A small self-supervised image encoder, trained from scratch: 0.763M parameters.
Rows from block 3, named by matrix and row number. Each number is 50 + 15 x the weight over its row's rms, rounded and kept within 0 to 99. All counts start at 0. After the name is the row's rms in percent of the matrix's.
# pw: pointwise conv (model.blocks.3.pw.weight, 192x192x1x1), inputs 64-127
pw.58 098:55 35 43 49 47 61 41 41 58 55 46 50 45 59 26 25 40 12 49 56 38 61 45 39 64 38 41 31 60 74 41 55 30 60 73 81 68 56 59 42 53 43 82 48 00 50 24 39 42 47 55 60 38 59 52 25 48 46 51 61 60 32 55 31
pw.59 099:51 65 38 60 57 41 60 69 38 55 43 50 42 51 55 45 34 40 49 53 70 34 46 45 29 43 59 58 50 53 48 36 38 51 75 44 35 57 30 50 39 47 99 42 57 12 42 75 38 49 40 56 55 33 56 16 25 79 29 75 69 50 55 32
pw.60 093:39 51 47 59 55 30 34 79 77 76 50 47 74 39 58 31 47 49 14 46 59 62 45 38 51 45 30 48 54 43 53 65 36 50 62 45 37 49 47 58 36 50 27 71 54 52 42 68 36 54 64 65 87 47 46 42 37 74 59 99 70 69 50 58
pw.61 095:66 54 49 48 48 37 64 52 53 39 45 54 33 41 53 49 55 59 42 38 55 37 59 47 46 33 56 80 30 69 29 42 39 44 54 59 75 59 53 59 39 53 65 31 63 53 41 70 41 49 72 33 44 63 66 64 49 38 44 32 55 65 49 57
pw.62 112:13 56 44 48 49 54 35 51 38 34 70 56 29 32 51 46 54 63 64 46 45 00 63 47 53 34 64 53 37 38 36 65 52 83 54 36 38 48 48 55 16 58 57 33 55 63 53 43 16 33 42 41 20 59 40 62 42 50 52 50 39 58 51 62
pw.63 098:51 55 72 56 48 52 53 52 45 48 42 64 41 26 40 79 50 30 53 73 53 58 81 45 53 75 51 24 40 67 63 50 72 54 41 83 39 36 49 53 45 68 44 41 49 60 44 79 31 37 44 40 29 44 56 84 50 53 57 52 54 70 14 49
pw.64 098:51 34 67 81 42 35 59 90 76 45 52 67 53 60 64 44 46 51 49 32 23 62 48 60 40 60 16 29 54 43 72 65 63 44 73 31 30 53 54 40 37 39 55 38 74 56 66 17 62 56 35 42 48 48 62 34 55 68 51 45 52 53 52 28
pw.65 104:60 40 52 50 57 17 20 65 50 61 37 11 59 59 37 41 58 34 56 64 17 48 32 35 69 48 45 54 45 56 56 39 40 34 57 43 43 63 50 52 54 73 44 49 70 49 31 44 58 73 61 61 50 04 66 52 64 43 46 28 54 54 42 35
pw.66 090:68 34 36 38 49 30 65 47 58 57 19 67 51 19 67 32 46 74 62 58 70 57 52 46 43 62 35 31 37 42 52 58 48 55 73 43 59 55 61 68 49 60 47 48 61 51 62 36 39 64 42 51 48 40 76 52 64 51 71 52 94 67 64 37
pw.67 102:85 38 55 62 73 62 63 56 66 41 43 60 65 54 38 35 59 54 52 45 38 33 30 86 52 49 33 24 40 54 62 56 39 58 35 47 38 43 62 32 41 56 31 50 28 62 55 28 35 53 60 59 79 57 72 63 69 68 59 62 54 35 69 54
pw.68 105:56 56 52 38 59 21 69 39 35 72 46 51 37 32 53 60 46 68 55 42 59 13 59 67 04 47 50 39 43 41 60 40 73 39 54 51 41 59 58 50 52 52 38 28 54 50 53 71 56 57 56 64 24 44 47 45 80 48 56 60 62 35 45 55
pw.69 101:43 43 71 65 53 64 41 32 78 40 54 56 60 55 52 53 56 51 46 50 34 72 60 61 66 73 14 39 52 53 49 28 74 36 19 57 31 59 41 48 57 79 20 52 59 60 56 42 51 55 56 41 51 51 48 57 58 57 76 55 58 34 40 53
pw.70 091:59 40 52 31 30 41 54 44 62 63 41 49 51 57 51 40 43 50 91 39 57 49 46 57 53 50 44 51 44 56 26 22 23 45 54 54 69 39 51 48 36 57 51 47 37 68 34 42 47 53 37 67 45 34 49 28 53 37 39 48 57 48 63 21
pw.71 105:53 49 45 69 30 54 46 58 28 65 29 49 43 56 36 65 37 32 49 15 45 43 37 26 66 56 51 49 65 75 51 49 37 42 57 64 36 51 73 48 44 37 53 45 80 52 40 39 33 49 93 31 44 57 42 50 76 32 48 66 41 83 48 53
pw.72 094:43 41 65 85 48 37 16 68 32 72 62 59 34 47 70 54 47 74 40 77 39 67 74 53 54 54 51 63 34 31 42 58 43 38 48 63 28 51 65 55 34 85 35 50 62 38 53 58 22 61 41 36 63 21 59 66 76 53 46 31 57 54 43 51
pw.73 096:54 75 59 46 46 43 46 42 99 81 26 46 47 30 50 49 49 46 45 51 49 47 66 31 50 60 31 55 45 42 51 53 64 46 47 81 55 45 67 53 46 51 30 47 33 55 40 55 45 56 51 47 59 51 53 21 58 76 33 47 85 64 34 49
pw.74 090:50 37 63 98 45 52 48 52 76 74 61 49 52 43 62 53 58 54 47 41 53 58 73 65 46 60 27 71 60 53 34 28 47 47 81 21 63 46 55 50 34 65 31 50 40 71 37 37 23 58 34 28 54 40 57 40 56 61 54 43 15 53 82 56
pw.75 109:41 41 68 56 48 40 42 48 67 47 21 39 35 37 58 46 59 56 19 39 54 74 46 49 42 88 62 96 38 57 44 20 46 77 57 44 71 55 40 53 17 82 29 58 51 67 52 41 50 59 52 37 48 37 40 45 37 96 57 54 38 70 70 52
pw.76 088:26 42 54 55 46 40 35 72 37 63 46 64 52 36 00 60 12 55 44 38 52 79 49 46 45 62 63 67 49 55 43 34 50 56 74 63 55 40 37 14 53 71 27 67 58 57 77 61 47 29 51 35 35 53 24 44 14 37 58 55 67 24 40 85
pw.77 101:59 56 55 70 50 31 47 36 46 67 50 42 49 59 99 38 63 51 47 94 30 57 63 38 00 46 46 54 38 57 22 66 61 66 58 61 64 53 53 07 39 50 42 43 31 55 41 56 42 36 59 49 46 81 43 54 39 28 48 58 71 30 40 58
pw.78 097:53 37 57 61 57 23 51 67 47 73 56 41 52 44 32 60 46 61 51 45 30 58 39 42 72 47 31 58 55 38 26 50 65 37 45 63 46 53 52 25 52 61 42 52 23 41 76 55 58 34 33 60 53 56 52 43 52 64 44 34 63 52 47 47
pw.79 095:50 96 39 45 42 57 57 30 61 50 61 53 32 44 59 64 36 36 51 36 64 61 20 27 65 42 93 48 58 30 52 55 46 47 33 41 70 39 11 44 60 37 51 62 61 19 30 80 56 45 35 22 62 46 30 53 43 63 63 50 54 65 47 48
pw.80 099:56 57 56 35 52 57 48 49 77 54 53 47 47 52 42 51 27 82 44 48 35 24 55 47 14 49 45 47 79 54 57 65 85 44 82 54 53 58 49 29 37 51 51 51 70 56 69 56 30 43 55 70 39 79 62 62 33 33 63 54 56 48 25 51
pw.81 099:67 52 39 51 54 47 75 51 37 57 55 45 65 39 44 61 16 45 72 50 20 29 24 52 36 53 50 33 51 56 47 49 35 59 09 66 60 54 37 44 59 84 48 57 60 45 56 67 16 39 61 65 67 67 57 55 36 21 60 49 59 48 43 45
pw.82 115:50 67 52 39 66 26 47 64 71 58 39 59 52 48 59 38 46 52 49 44 51 58 49 43 47 46 39 50 49 58 41 37 62 32 60 62 55 73 82 52 45 58 56 82 68 54 45 49 49 41 60 66 35 48 58 51 35 56 49 26 42 27 53 37
pw.83 093:53 76 60 41 55 45 39 47 27 56 09 39 36 36 60 56 39 05 53 48 44 37 23 52 53 99 78 45 66 47 52 46 47 51 52 67 52 53 47 50 46 67 44 56 50 51 57 53 32 61 57 71 36 52 64 50 39 27 77 39 60 56 45 56
pw.84 093:54 31 62 47 47 63 69 40 75 82 33 36 39 47 65 55 65 67 52 44 56 60 40 34 38 41 47 45 29 60 51 40 34 52 66 69 57 48 45 58 33 67 50 41 73 43 49 72 32 49 58 45 50 41 40 57 37 55 49 55 55 49 61 19
pw.85 104:47 70 53 74 51 52 46 41 92 74 45 70 62 36 17 61 26 48 40 23 70 68 57 83 52 50 33 50 44 49 39 46 52 69 52 65 26 55 63 35 29 76 42 62 35 50 68 67 13 45 50 29 45 51 42 58 38 79 52 56 44 45 32 41
pw.86 097:45 56 58 46 66 56 30 39 99 44 39 47 54 35 64 40 43 49 46 52 46 82 60 65 46 55 38 49 47 59 58 37 60 60 74 47 46 55 51 52 00 58 37 52 52 48 54 53 32 55 44 28 65 56 54 44 42 65 67 42 76 58 44 34
pw.87 110:33 67 66 38 28 39 57 25 54 40 50 51 68 49 50 60 52 40 76 67 47 18 32 69 58 60 55 74 55 37 52 33 48 19 76 49 68 33 51 39 25 27 38 47 63 42 58 69 55 21 44 31 41 47 35 42 44 38 55 57 30 43 45 77
pw.88 092:41 53 47 35 47 26 53 37 28 59 39 54 34 36 45 49 36 43 62 65 72 36 60 38 50 55 65 53 64 61 48 43 41 27 67 60 48 72 55 46 23 61 69 73 38 32 43 82 37 68 39 75 38 40 44 72 53 26 33 50 79 58 42 32
pw.89 090:58 45 44 65 47 51 31 55 56 57 03 67 50 66 50 32 48 27 47 71 42 54 51 57 54 28 31 68 40 52 17 67 40 71 55 14 60 51 54 54 32 46 58 28 47 36 33 49 45 65 56 18 46 40 52 45 58 71 57 45 57 59 69 44
pw.90 107:53 92 59 59 53 52 31 42 85 49 53 28 37 64 48 95 60 55 21 44 41 47 59 39 35 32 65 64 59 47 61 31 56 48 49 43 49 38 41 40 37 49 21 79 42 59 41 46 42 47 53 55 40 45 52 52 65 58 57 38 57 67 12 63
pw.91 087:59 42 47 28 32 50 40 37 55 48 58 83 53 56 21 48 18 68 37 65 33 49 46 45 47 46 57 60 51 62 34 41 49 66 54 38 27 44 41 29 49 60 61 48 52 61 43 58 27 44 79 34 46 38 41 48 46 39 51 58 55 50 47 54
pw.92 102:48 48 44 57 63 62 59 41 46 46 49 54 64 51 72 43 48 54 55 70 33 84 48 48 52 54 69 30 26 54 36 42 79 73 33 77 58 69 43 66 31 36 80 64 61 08 39 70 40 63 53 36 34 42 52 37 69 63 20 83 73 43 68 38
pw.93 099:47 56 44 82 41 43 60 90 25 56 73 57 62 31 49 48 46 60 68 44 52 50 42 51 26 54 40 49 51 58 57 44 88 68 93 47 66 58 53 49 10 45 69 36 73 48 60 32 31 48 70 46 35 59 48 62 29 14 49 53 58 63 62 38
pw.94 102:43 29 40 33 61 61 69 61 25 58 51 39 72 80 65 35 63 45 78 35 58 56 35 42 57 36 28 46 76 51 24 59 34 34 60 53 22 57 66 69 44 68 79 52 53 15 43 73 52 57 43 34 65 36 53 76 67 36 60 54 47 48 46 38
pw.95 105:64 24 38 63 43 79 55 69 31 52 74 47 34 71 59 47 46 53 23 47 49 51 87 46 47 46 19 55 53 41 46 33 37 44 60 61 61 48 57 54 43 63 50 44 21 51 47 67 64 57 49 33 42 65 59 84 54 41 35 53 45 38 62 49
pw.96 100:29 40 42 60 22 65 44 58 41 56 62 68 14 31 50 57 59 61 55 48 59 73 56 21 49 58 71 44 40 43 51 67 52 52 78 49 81 32 36 49 55 45 60 49 75 53 44 64 37 56 42 45 57 47 38 56 31 45 57 31 42 33 38 42
pw.97 110:38 62 55 49 52 84 55 48 56 64 50 42 50 54 07 43 37 40 41 16 28 55 54 60 96 54 88 35 34 59 73 49 39 52 67 40 32 51 30 57 42 62 42 43 48 54 93 60 45 82 55 39 36 41 51 39 55 54 50 30 58 67 46 34
pw.98 107:63 41 43 62 42 60 52 47 51 56 47 55 28 72 50 45 48 61 43 72 59 50 57 37 51 40 38 15 93 24 59 46 39 35 51 56 50 45 32 48 82 52 50 37 68 56 70 41 16 47 07 34 53 71 73 52 69 49 46 41 39 45 35 38
pw.99 097:48 28 81 78 48 43 30 62 42 82 63 50 48 41 58 49 70 37 33 60 87 32 69 70 45 48 49 24 62 40 74 46 71 50 63 52 56 41 50 71 34 48 23 38 66 55 29 51 28 37 39 27 54 32 49 30 47 44 45 49 60 58 72 98
pw.100 097:63 45 54 58 54 61 43 66 87 54 39 58 30 55 42 48 40 42 46 63 56 78 30 32 56 42 29 51 27 41 38 52 47 60 54 73 42 40 43 42 80 52 62 35 73 61 68 57 49 51 41 24 70 51 53 37 53 62 61 61 49 36 45 37
pw.101 099:55 38 25 40 47 54 50 66 25 83 61 71 53 66 54 40 30 33 66 56 50 47 39 50 67 57 48 55 49 57 32 60 27 50 58 37 57 48 41 42 20 65 47 31 51 49 36 40 47 49 58 60 59 50 46 44 40 44 44 68 41 29 57 21
pw.102 091:51 57 53 47 49 37 50 31 63 58 31 60 30 51 63 59 37 59 60 46 39 57 48 41 42 35 35 55 57 69 24 00 41 57 57 37 64 52 36 60 27 63 53 53 40 62 41 57 22 72 37 45 21 39 62 35 43 15 49 38 62 48 73 35
pw.103 095:46 51 48 62 43 50 47 66 32 83 56 45 27 42 62 48 45 69 42 79 58 13 59 41 58 77 62 32 53 37 60 50 61 40 69 54 47 37 47 60 31 54 57 41 70 51 41 77 41 48 27 63 27 56 50 39 63 29 43 29 40 49 55 52
pw.104 097:52 52 42 65 44 34 58 78 43 47 67 51 52 49 34 38 46 65 47 43 32 51 29 49 34 30 18 46 66 74 41 29 67 56 58 09 35 60 46 30 51 16 61 48 73 63 74 16 89 47 64 73 48 71 56 24 36 58 43 43 59 49 61 61
pw.105 104:42 27 44 79 43 22 50 65 61 68 65 31 55 41 50 52 69 56 36 32 52 81 51 48 32 61 33 48 62 78 32 49 57 60 69 45 61 75 57 57 21 45 45 52 51 48 51 45 54 55 64 57 44 34 50 79 33 31 60 54 60 37 51 44
pw.106 109:84 35 39 26 49 68 88 42 32 46 33 18 71 47 56 48 64 68 47 36 52 74 45 40 51 35 63 45 18 50 58 53 32 50 60 25 56 56 44 62 17 34 40 50 40 52 67 45 61 47 59 44 39 64 92 26 55 47 49 51 39 61 69 68
pw.107 101:57 52 47 43 59 72 48 51 41 63 67 45 57 41 50 55 40 35 38 31 38 21 55 66 25 51 53 67 63 76 62 35 39 31 54 43 50 70 29 47 41 68 39 40 16 53 40 53 38 52 78 52 33 66 48 60 33 18 50 41 36 39 60 54
pw.108 111:49 61 55 72 44 01 36 74 52 44 78 34 69 40 47 49 57 48 55 44 57 51 57 53 41 56 65 36 40 65 40 54 56 28 48 34 51 53 40 44 75 33 32 48 35 49 40 48 20 44 62 59 56 54 42 56 47 42 57 58 70 57 51 50