Rows from block 3, named by matrix and row number. Each number is 200 + 40 x the weight over its row's rms, rounded and kept within 0 to 999. All counts start at 0. After the name is the row's rms in percent of the matrix's.
# dw: depthwise 9x9 conv (model.blocks.3.dw.weight, 192x1x9x9, trained with AdamW), a 9x9 kernel
dw.36,091,168,212,191,176,193,204,174,246,178,212,191,178,211,183,186,204,202,178,175,235,206,198,137,206,246,202,218,241,208,230,219,171,169,231,220,214,127,124,218,213,355,305,159,134,148,219,230,190,245,97,181,231,166,221,241,187,228,229,207,229,217,212,235,222,256,211,254,241,253,227,207,235,239,218,255,230,267,245,238,231,238
dw.37,093,191,216,193,179,217,182,212,208,206,208,213,238,220,196,211,235,196,216,219,249,226,235,228,240,239,218,209,177,188,289,255,202,251,271,214,165,207,264,270,288,173,322,277,247,238,216,210,224,255,178,224,274,217,215,211,237,275,216,263,301,188,244,225,221,198,198,240,240,192,259,182,215,225,235,231,236,240,199,245,242,212
dw.38,093,184,209,201,213,194,225,231,154,233,202,205,199,217,285,242,162,210,205,187,213,262,259,251,266,239,174,230,228,235,195,238,206,266,212,224,224,192,205,193,343,269,374,201,201,209,207,228,213,235,97,239,195,223,197,175,178,231,183,169,226,187,162,185,167,186,198,192,193,204,209,186,161,174,173,210,178,194,190,212,173,140
dw.116,097,196,174,186,159,157,180,199,198,180,181,221,161,226,180,186,184,188,197,210,188,190,206,228,196,206,198,218,221,186,166,180,216,183,160,203,191,154,179,165,192,353,151,169,155,174,181,144,195,267,446,213,201,172,189,229,205,187,185,246,213,192,205,231,163,200,206,208,220,202,206,179,161,184,186,172,179,204,178,179,205,201
dw.117,119,215,201,201,220,201,182,228,180,210,199,203,207,200,192,211,220,179,210,189,215,204,203,154,192,206,190,198,199,224,195,191,189,216,193,182,224,205,185,181,278,500,307,197,213,203,214,209,198,224,232,221,208,182,248,234,206,214,201,157,200,220,214,192,175,208,186,220,178,198,215,189,203,204,204,240,189,213,196,208,200,220
dw.118,108,212,179,200,199,183,224,173,189,193,204,195,188,215,201,224,196,210,206,173,213,183,197,166,184,222,181,155,207,185,204,300,208,242,208,220,223,198,188,201,416,117,263,222,159,211,177,209,199,375,238,255,230,221,219,201,202,199,220,165,223,206,174,196,200,198,223,176,171,231,204,214,193,188,162,201,226,168,178,185,199,208
dw.119,099,185,194,202,159,96,159,174,178,175,153,172,182,128,78,168,181,167,162,187,162,147,175,80,161,144,187,163,167,233,165,201,142,189,201,200,169,204,204,166,208,211,191,210,205,202,238,197,230,256,267,258,220,217,243,215,226,210,260,275,261,240,197,231,208,211,182,238,234,223,207,170,236,256,233,216,218,246,215,212,259,246
dw.120,092,193,203,196,186,200,193,199,203,218,201,195,197,198,201,206,203,192,213,200,197,203,221,215,188,201,197,202,212,213,214,256,144,153,216,198,216,168,197,101,30,379,374,131,202,190,225,206,224,210,152,144,230,214,223,192,205,200,207,202,179,223,213,199,202,200,185,207,218,199,202,204,204,211,186,195,210,205,213,186,207,195
dw.121,098,179,207,176,173,204,190,192,188,202,222,181,201,193,208,183,177,203,208,165,189,192,189,175,185,175,188,193,207,171,183,194,189,105,84,175,238,218,210,219,269,200,47,111,264,268,176,197,180,181,160,26,130,175,231,216,180,205,214,212,215,156,176,197,191,200,181,194,212,175,181,182,196,199,176,198,181,205,161,152,217,209
dw.122,118,116,111,147,158,159,178,117,156,101,134,164,179,189,178,177,171,159,144,149,184,182,175,201,181,191,194,144,160,187,172,191,190,183,183,177,161,161,192,195,215,279,202,192,189,165,167,172,195,185,207,184,200,182,152,182,175,174,195,211,195,170,183,171,130,187,184,184,201,170,174,183,131,119,131,167,158,156,167,172,140,92
dw.123,112,202,203,197,197,196,208,195,199,186,201,196,203,199,206,198,201,193,214,193,208,198,197,197,190,188,196,189,209,215,203,261,148,196,192,201,202,198,212,158,526,126,141,181,182,193,201,212,209,179,168,197,192,190,185,199,204,212,207,213,196,195,206,195,199,207,201,200,194,203,191,188,183,195,204,196,192,209,196,199,191,198
dw.124,098,230,208,250,211,245,211,213,227,261,243,222,190,202,225,211,218,206,214,223,208,222,242,222,243,209,226,254,194,219,175,207,111,175,203,214,203,239,248,278,282,142,300,291,237,219,201,241,218,253,288,269,211,234,240,230,206,257,212,272,260,220,226,215,229,240,211,213,261,227,248,225,236,239,236,233,231,223,226,210,259,233
dw.125,086,196,202,168,184,196,164,214,195,191,172,205,198,176,169,183,212,185,182,214,190,188,181,151,200,192,204,208,193,232,206,230,77,217,209,217,229,218,224,240,187,486,224,219,204,202,181,224,179,199,143,151,170,183,211,210,189,211,156,176,216,215,207,173,180,208,211,179,187,164,194,214,211,214,202,192,213,190,193,194,187,213
dw.126,097,276,207,234,238,233,241,238,223,240,233,190,205,243,235,223,211,203,221,224,224,235,252,236,244,253,197,228,223,239,255,220,190,245,185,256,202,236,261,263,136,255,187,263,240,244,208,192,235,139,160,176,189,176,233,213,159,187,124,148,131,186,146,206,180,197,166,136,90,135,156,190,145,189,200,164,157,144,192,162,211,183
dw.127,092,211,197,186,199,198,189,206,189,216,196,198,194,198,178,197,193,199,195,192,199,199,189,141,188,198,200,201,198,204,194,188,124,179,184,196,202,187,160,152,77,488,129,142,177,179,190,190,186,235,167,240,197,193,198,201,199,194,208,177,201,207,197,192,192,202,198,210,183,205,212,192,197,194,190,194,205,197,199,202,196,190
dw.128,103,200,195,198,204,200,201,202,205,218,193,193,193,193,201,202,196,200,193,190,198,192,200,196,193,206,197,203,191,184,187,178,165,240,197,222,209,179,179,170,104,69,505,221,229,204,190,187,186,189,188,202,203,208,207,187,196,194,197,181,202,201,197,202,193,194,196,198,188,209,203,206,201,195,199,195,194,190,210,201,198,201
dw.129,113,178,190,151,151,86,138,172,182,160,202,164,190,138,78,130,200,188,200,175,182,194,94,40,127,154,156,193,222,199,197,183,160,188,201,204,236,191,202,182,230,237,203,203,181,191,198,175,176,223,227,201,188,192,217,214,228,163,207,254,215,216,177,213,198,193,192,229,212,226,174,204,193,240,183,243,245,263,246,229,222,215
dw.130,097,242,218,243,231,212,231,234,233,238,243,229,208,215,230,210,211,221,231,219,235,215,234,222,229,209,231,232,225,222,232,219,115,203,241,230,235,241,235,223,81,286,51,222,225,246,234,231,250,228,111,221,252,233,234,230,222,202,232,195,237,221,220,219,230,226,223,227,218,230,234,212,232,246,235,243,254,209,249,224,232,239
dw.131,089,177,173,204,206,161,202,193,182,207,204,192,211,189,140,211,204,220,194,218,214,189,156,137,157,214,199,217,228,188,170,165,94,129,177,176,220,188,234,244,293,416,301,199,230,197,203,175,232,157,180,187,191,195,209,215,234,217,207,161,240,214,230,207,226,199,225,233,153,201,227,227,198,235,231,220,206,166,217,214,211,244
dw.132,079,203,196,204,203,183,213,203,207,207,190,202,196,205,201,188,210,202,194,204,202,204,186,207,207,188,200,210,190,187,180,187,160,180,203,205,199,174,215,177,179,294,126,175,195,179,191,196,182,199,506,130,212,201,198,188,212,206,179,126,212,198,201,184,197,199,197,190,211,188,203,213,177,213,212,191,203,191,194,204,193,216
dw.133,093,201,204,195,201,187,185,199,197,204,191,191,200,172,169,180,194,183,189,195,189,176,173,136,169,174,192,181,199,190,183,152,21,146,188,197,197,199,186,171,218,365,222,160,179,203,203,189,190,131,20,127,184,206,197,195,198,190,167,157,168,188,195,199,195,186,192,191,190,178,201,198,194,192,219,187,187,210,184,201,195,186
dw.134,082,192,204,202,210,179,208,196,199,190,195,182,209,214,183,209,196,199,193,198,202,198,222,158,221,207,190,191,228,208,224,219,61,198,243,200,230,174,167,169,38,396,33,156,178,180,206,199,198,210,166,196,208,196,208,196,189,206,201,188,213,210,183,197,202,197,196,208,196,198,196,199,205,212,198,193,208,194,202,202,199,209
dw.135,105,185,204,188,215,183,207,198,202,177,183,202,202,205,186,217,176,204,191,188,202,187,243,154,237,205,196,183,194,183,225,128,13,156,220,185,192,169,219,91,106,197,48,131,217,174,185,198,220,157,73,178,212,196,194,191,177,206,190,167,207,188,197,185,181,203,172,211,162,205,178,190,194,199,191,186,191,184,193,188,188,200
dw.136,095,145,154,167,181,165,168,155,163,132,135,165,163,151,135,164,163,169,127,157,168,152,143,39,149,156,167,161,175,160,164,154,130,156,194,186,139,166,194,191,155,236,193,198,167,164,187,171,190,175,137,182,191,169,203,178,179,183,192,148,211,203,178,179,197,227,208,211,279,214,218,207,194,188,220,225,218,259,219,197,213,200
dw.137,093,186,200,195,186,214,213,197,210,206,217,215,193,209,201,199,202,203,204,198,200,202,193,156,176,203,211,204,203,197,200,160,290,221,199,204,194,197,189,196,178,277,513,178,208,210,182,200,189,182,168,134,197,209,186,207,210,205,184,210,211,210,219,201,190,196,210,207,189,177,193,201,176,196,193,192,180,196,193,208,202,203
dw.138,110,205,194,193,203,210,200,197,200,201,201,205,194,198,203,203,197,200,200,201,202,200,192,202,193,201,199,205,198,199,206,203,175,214,198,204,204,208,209,222,344,0,342,224,209,201,203,197,203,199,184,208,204,200,205,200,201,203,191,209,194,198,197,203,198,200,196,197,208,196,201,199,193,199,198,204,198,204,197,202,200,200
dw.139,091,208,200,188,209,220,189,186,208,198,220,193,214,201,192,189,207,182,189,190,197,194,216,190,200,194,200,195,202,210,201,254,158,158,186,192,192,220,217,270,447,119,20,139,153,187,201,222,212,248,176,163,185,203,198,202,196,197,215,196,201,185,201,180,200,198,192,205,197,189,206,193,200,216,213,213,214,203,192,190,198,174
dw.140,091,213,217,199,158,119,194,209,214,229,222,208,157,151,164,163,179,184,206,187,144,171,160,130,129,143,189,175,146,180,163,164,112,201,136,165,195,219,160,265,223,199,212,247,224,158,216,199,226,274,315,274,212,184,207,226,211,211,255,272,256,194,201,234,178,178,211,219,220,237,167,215,193,235,234,230,242,273,268,246,191,221
dw.141,124,209,198,201,196,199,201,203,204,200,203,205,199,198,208,196,198,204,197,208,203,201,202,191,213,187,206,192,205,202,205,210,119,189,212,194,215,182,210,187,240,486,309,150,214,181,218,207,218,146,86,151,226,203,213,198,215,193,205,180,188,214,205,202,212,187,206,192,201,196,208,189,211,200,195,202,189,205,197,204,186,214
dw.142,114,189,219,203,194,218,198,211,199,219,188,215,198,242,210,205,243,207,173,202,191,210,243,252,217,200,187,192,187,210,182,227,275,250,202,181,202,210,193,179,299,383,232,207,196,203,201,227,218,269,405,261,214,206,188,178,199,185,220,263,228,179,198,204,227,211,183,226,215,185,184,212,196,228,182,174,210,203,179,200,217,209
dw.143,088,185,178,186,203,201,199,185,199,170,178,191,212,199,176,192,211,206,176,172,210,201,202,127,201,206,221,181,178,207,231,180,19,188,227,206,173,135,174,151,157,316,150,150,196,144,155,182,173,166,39,146,198,187,173,151,198,175,177,148,170,196,188,162,173,180,205,186,157,185,208,199,160,157,202,185,183,186,179,213,185,183
dw.144,114,259,125,231,217,215,216,245,81,240,239,170,134,229,226,222,141,242,224,244,219,237,150,178,167,158,213,229,164,156,229,186,178,171,243,221,200,237,171,180,157,172,167,190,139,226,228,223,176,214,175,169,181,246,225,238,214,167,203,154,239,167,179,231,113,230,161,172,242,206,176,182,270,246,234,141,245,216,246,158,170,103
dw.145,103,211,200,160,197,189,171,188,187,209,181,179,186,186,187,206,187,150,189,207,210,187,156,173,190,162,212,224,193,165,167,142,205,142,158,194,172,185,216,155,192,179,135,161,206,177,189,186,163,112,0,61,195,188,184,147,173,195,142,147,164,155,183,186,211,215,210,193,181,204,211,223,162,174,201,200,203,169,226,180,191,191
dw.146,105,199,199,192,203,205,195,194,212,182,203,196,195,199,208,203,201,199,188,203,187,206,209,198,206,193,187,208,198,221,184,215,272,218,181,216,196,155,179,164,233,474,252,168,172,171,216,215,217,180,30,167,214,207,209,198,216,213,169,176,180,196,214,203,204,200,205,194,180,196,195,213,204,193,199,193,210,203,211,182,210,196
dw.147,084,201,206,188,205,162,231,172,189,206,198,204,199,180,203,181,197,236,206,225,177,208,205,117,224,184,204,185,201,173,196,187,0,172,198,193,206,199,195,165,87,280,134,131,202,186,175,195,170,142,118,139,159,198,205,221,175,186,162,247,185,204,171,191,173,184,188,199,157,197,170,158,214,160,204,181,180,228,202,179,197,174
dw.148,123,152,173,182,197,196,191,197,186,164,179,176,195,182,155,188,185,196,182,143,169,172,141,135,192,175,174,168,143,138,147,116,70,86,94,101,104,243,212,206,192,216,178,212,203,251,241,202,219,216,265,213,205,197,242,228,197,214,212,267,217,217,199,232,224,193,212,209,261,208,213,200,213,198,204,202,211,241,216,202,202,199
dw.149,097,227,180,231,210,183,202,227,192,213,199,181,194,191,186,223,182,186,212,217,190,187,204,143,189,188,197,210,210,207,167,175,48,200,166,193,207,175,212,110,56,277,61,134,197,179,195,207,217,180,52,171,214,225,196,191,190,194,205,162,217,187,181,191,196,175,190,213,162,207,179,185,190,222,184,185,209,154,204,201,185,229
dw.150,078,192,193,168,203,198,187,198,179,194,192,198,203,182,209,193,200,204,186,198,177,183,195,197,209,178,179,181,178,185,194,188,146,176,194,200,199,167,148,99,154,384,123,107,147,148,182,181,164,111,346,97,166,187,188,181,192,199,227,210,215,201,192,189,173,192,198,184,188,208,191,173,174,176,192,185,175,229,182,193,202,190
dw.151,099,220,184,197,176,182,184,160,186,218,190,208,183,170,140,160,190,210,193,200,208,172,141,118,153,163,200,200,170,217,166,152,195,134,169,221,177,209,197,183,119,194,101,197,186,219,185,183,195,88,9,90,172,201,173,184,200,179,175,176,171,185,194,198,190,200,203,156,178,151,206,197,193,172,189,213,172,179,175,193,190,162
dw.152,095,236,268,254,230,272,230,236,252,240,249,229,240,251,258,256,233,251,241,246,255,256,244,217,262,278,225,252,217,226,225,179,133,186,239,244,226,263,274,219,187,84,164,251,275,245,204,237,242,217,200,206,247,227,226,236,236,219,206,209,195,240,238,198,200,226,215,201,187,219,206,231,214,233,212,205,184,236,192,195,196,228
dw.153,097,221,175,180,212,312,224,169,174,218,183,175,144,223,309,213,159,177,191,164,174,173,197,296,205,169,169,174,175,185,167,223,279,220,148,160,217,210,200,221,202,128,201,211,221,177,205,149,152,205,291,196,158,182,181,178,188,163,231,296,241,166,170,218,190,188,169,201,273,201,161,202,186,198,194,190,169,323,201,173,169,223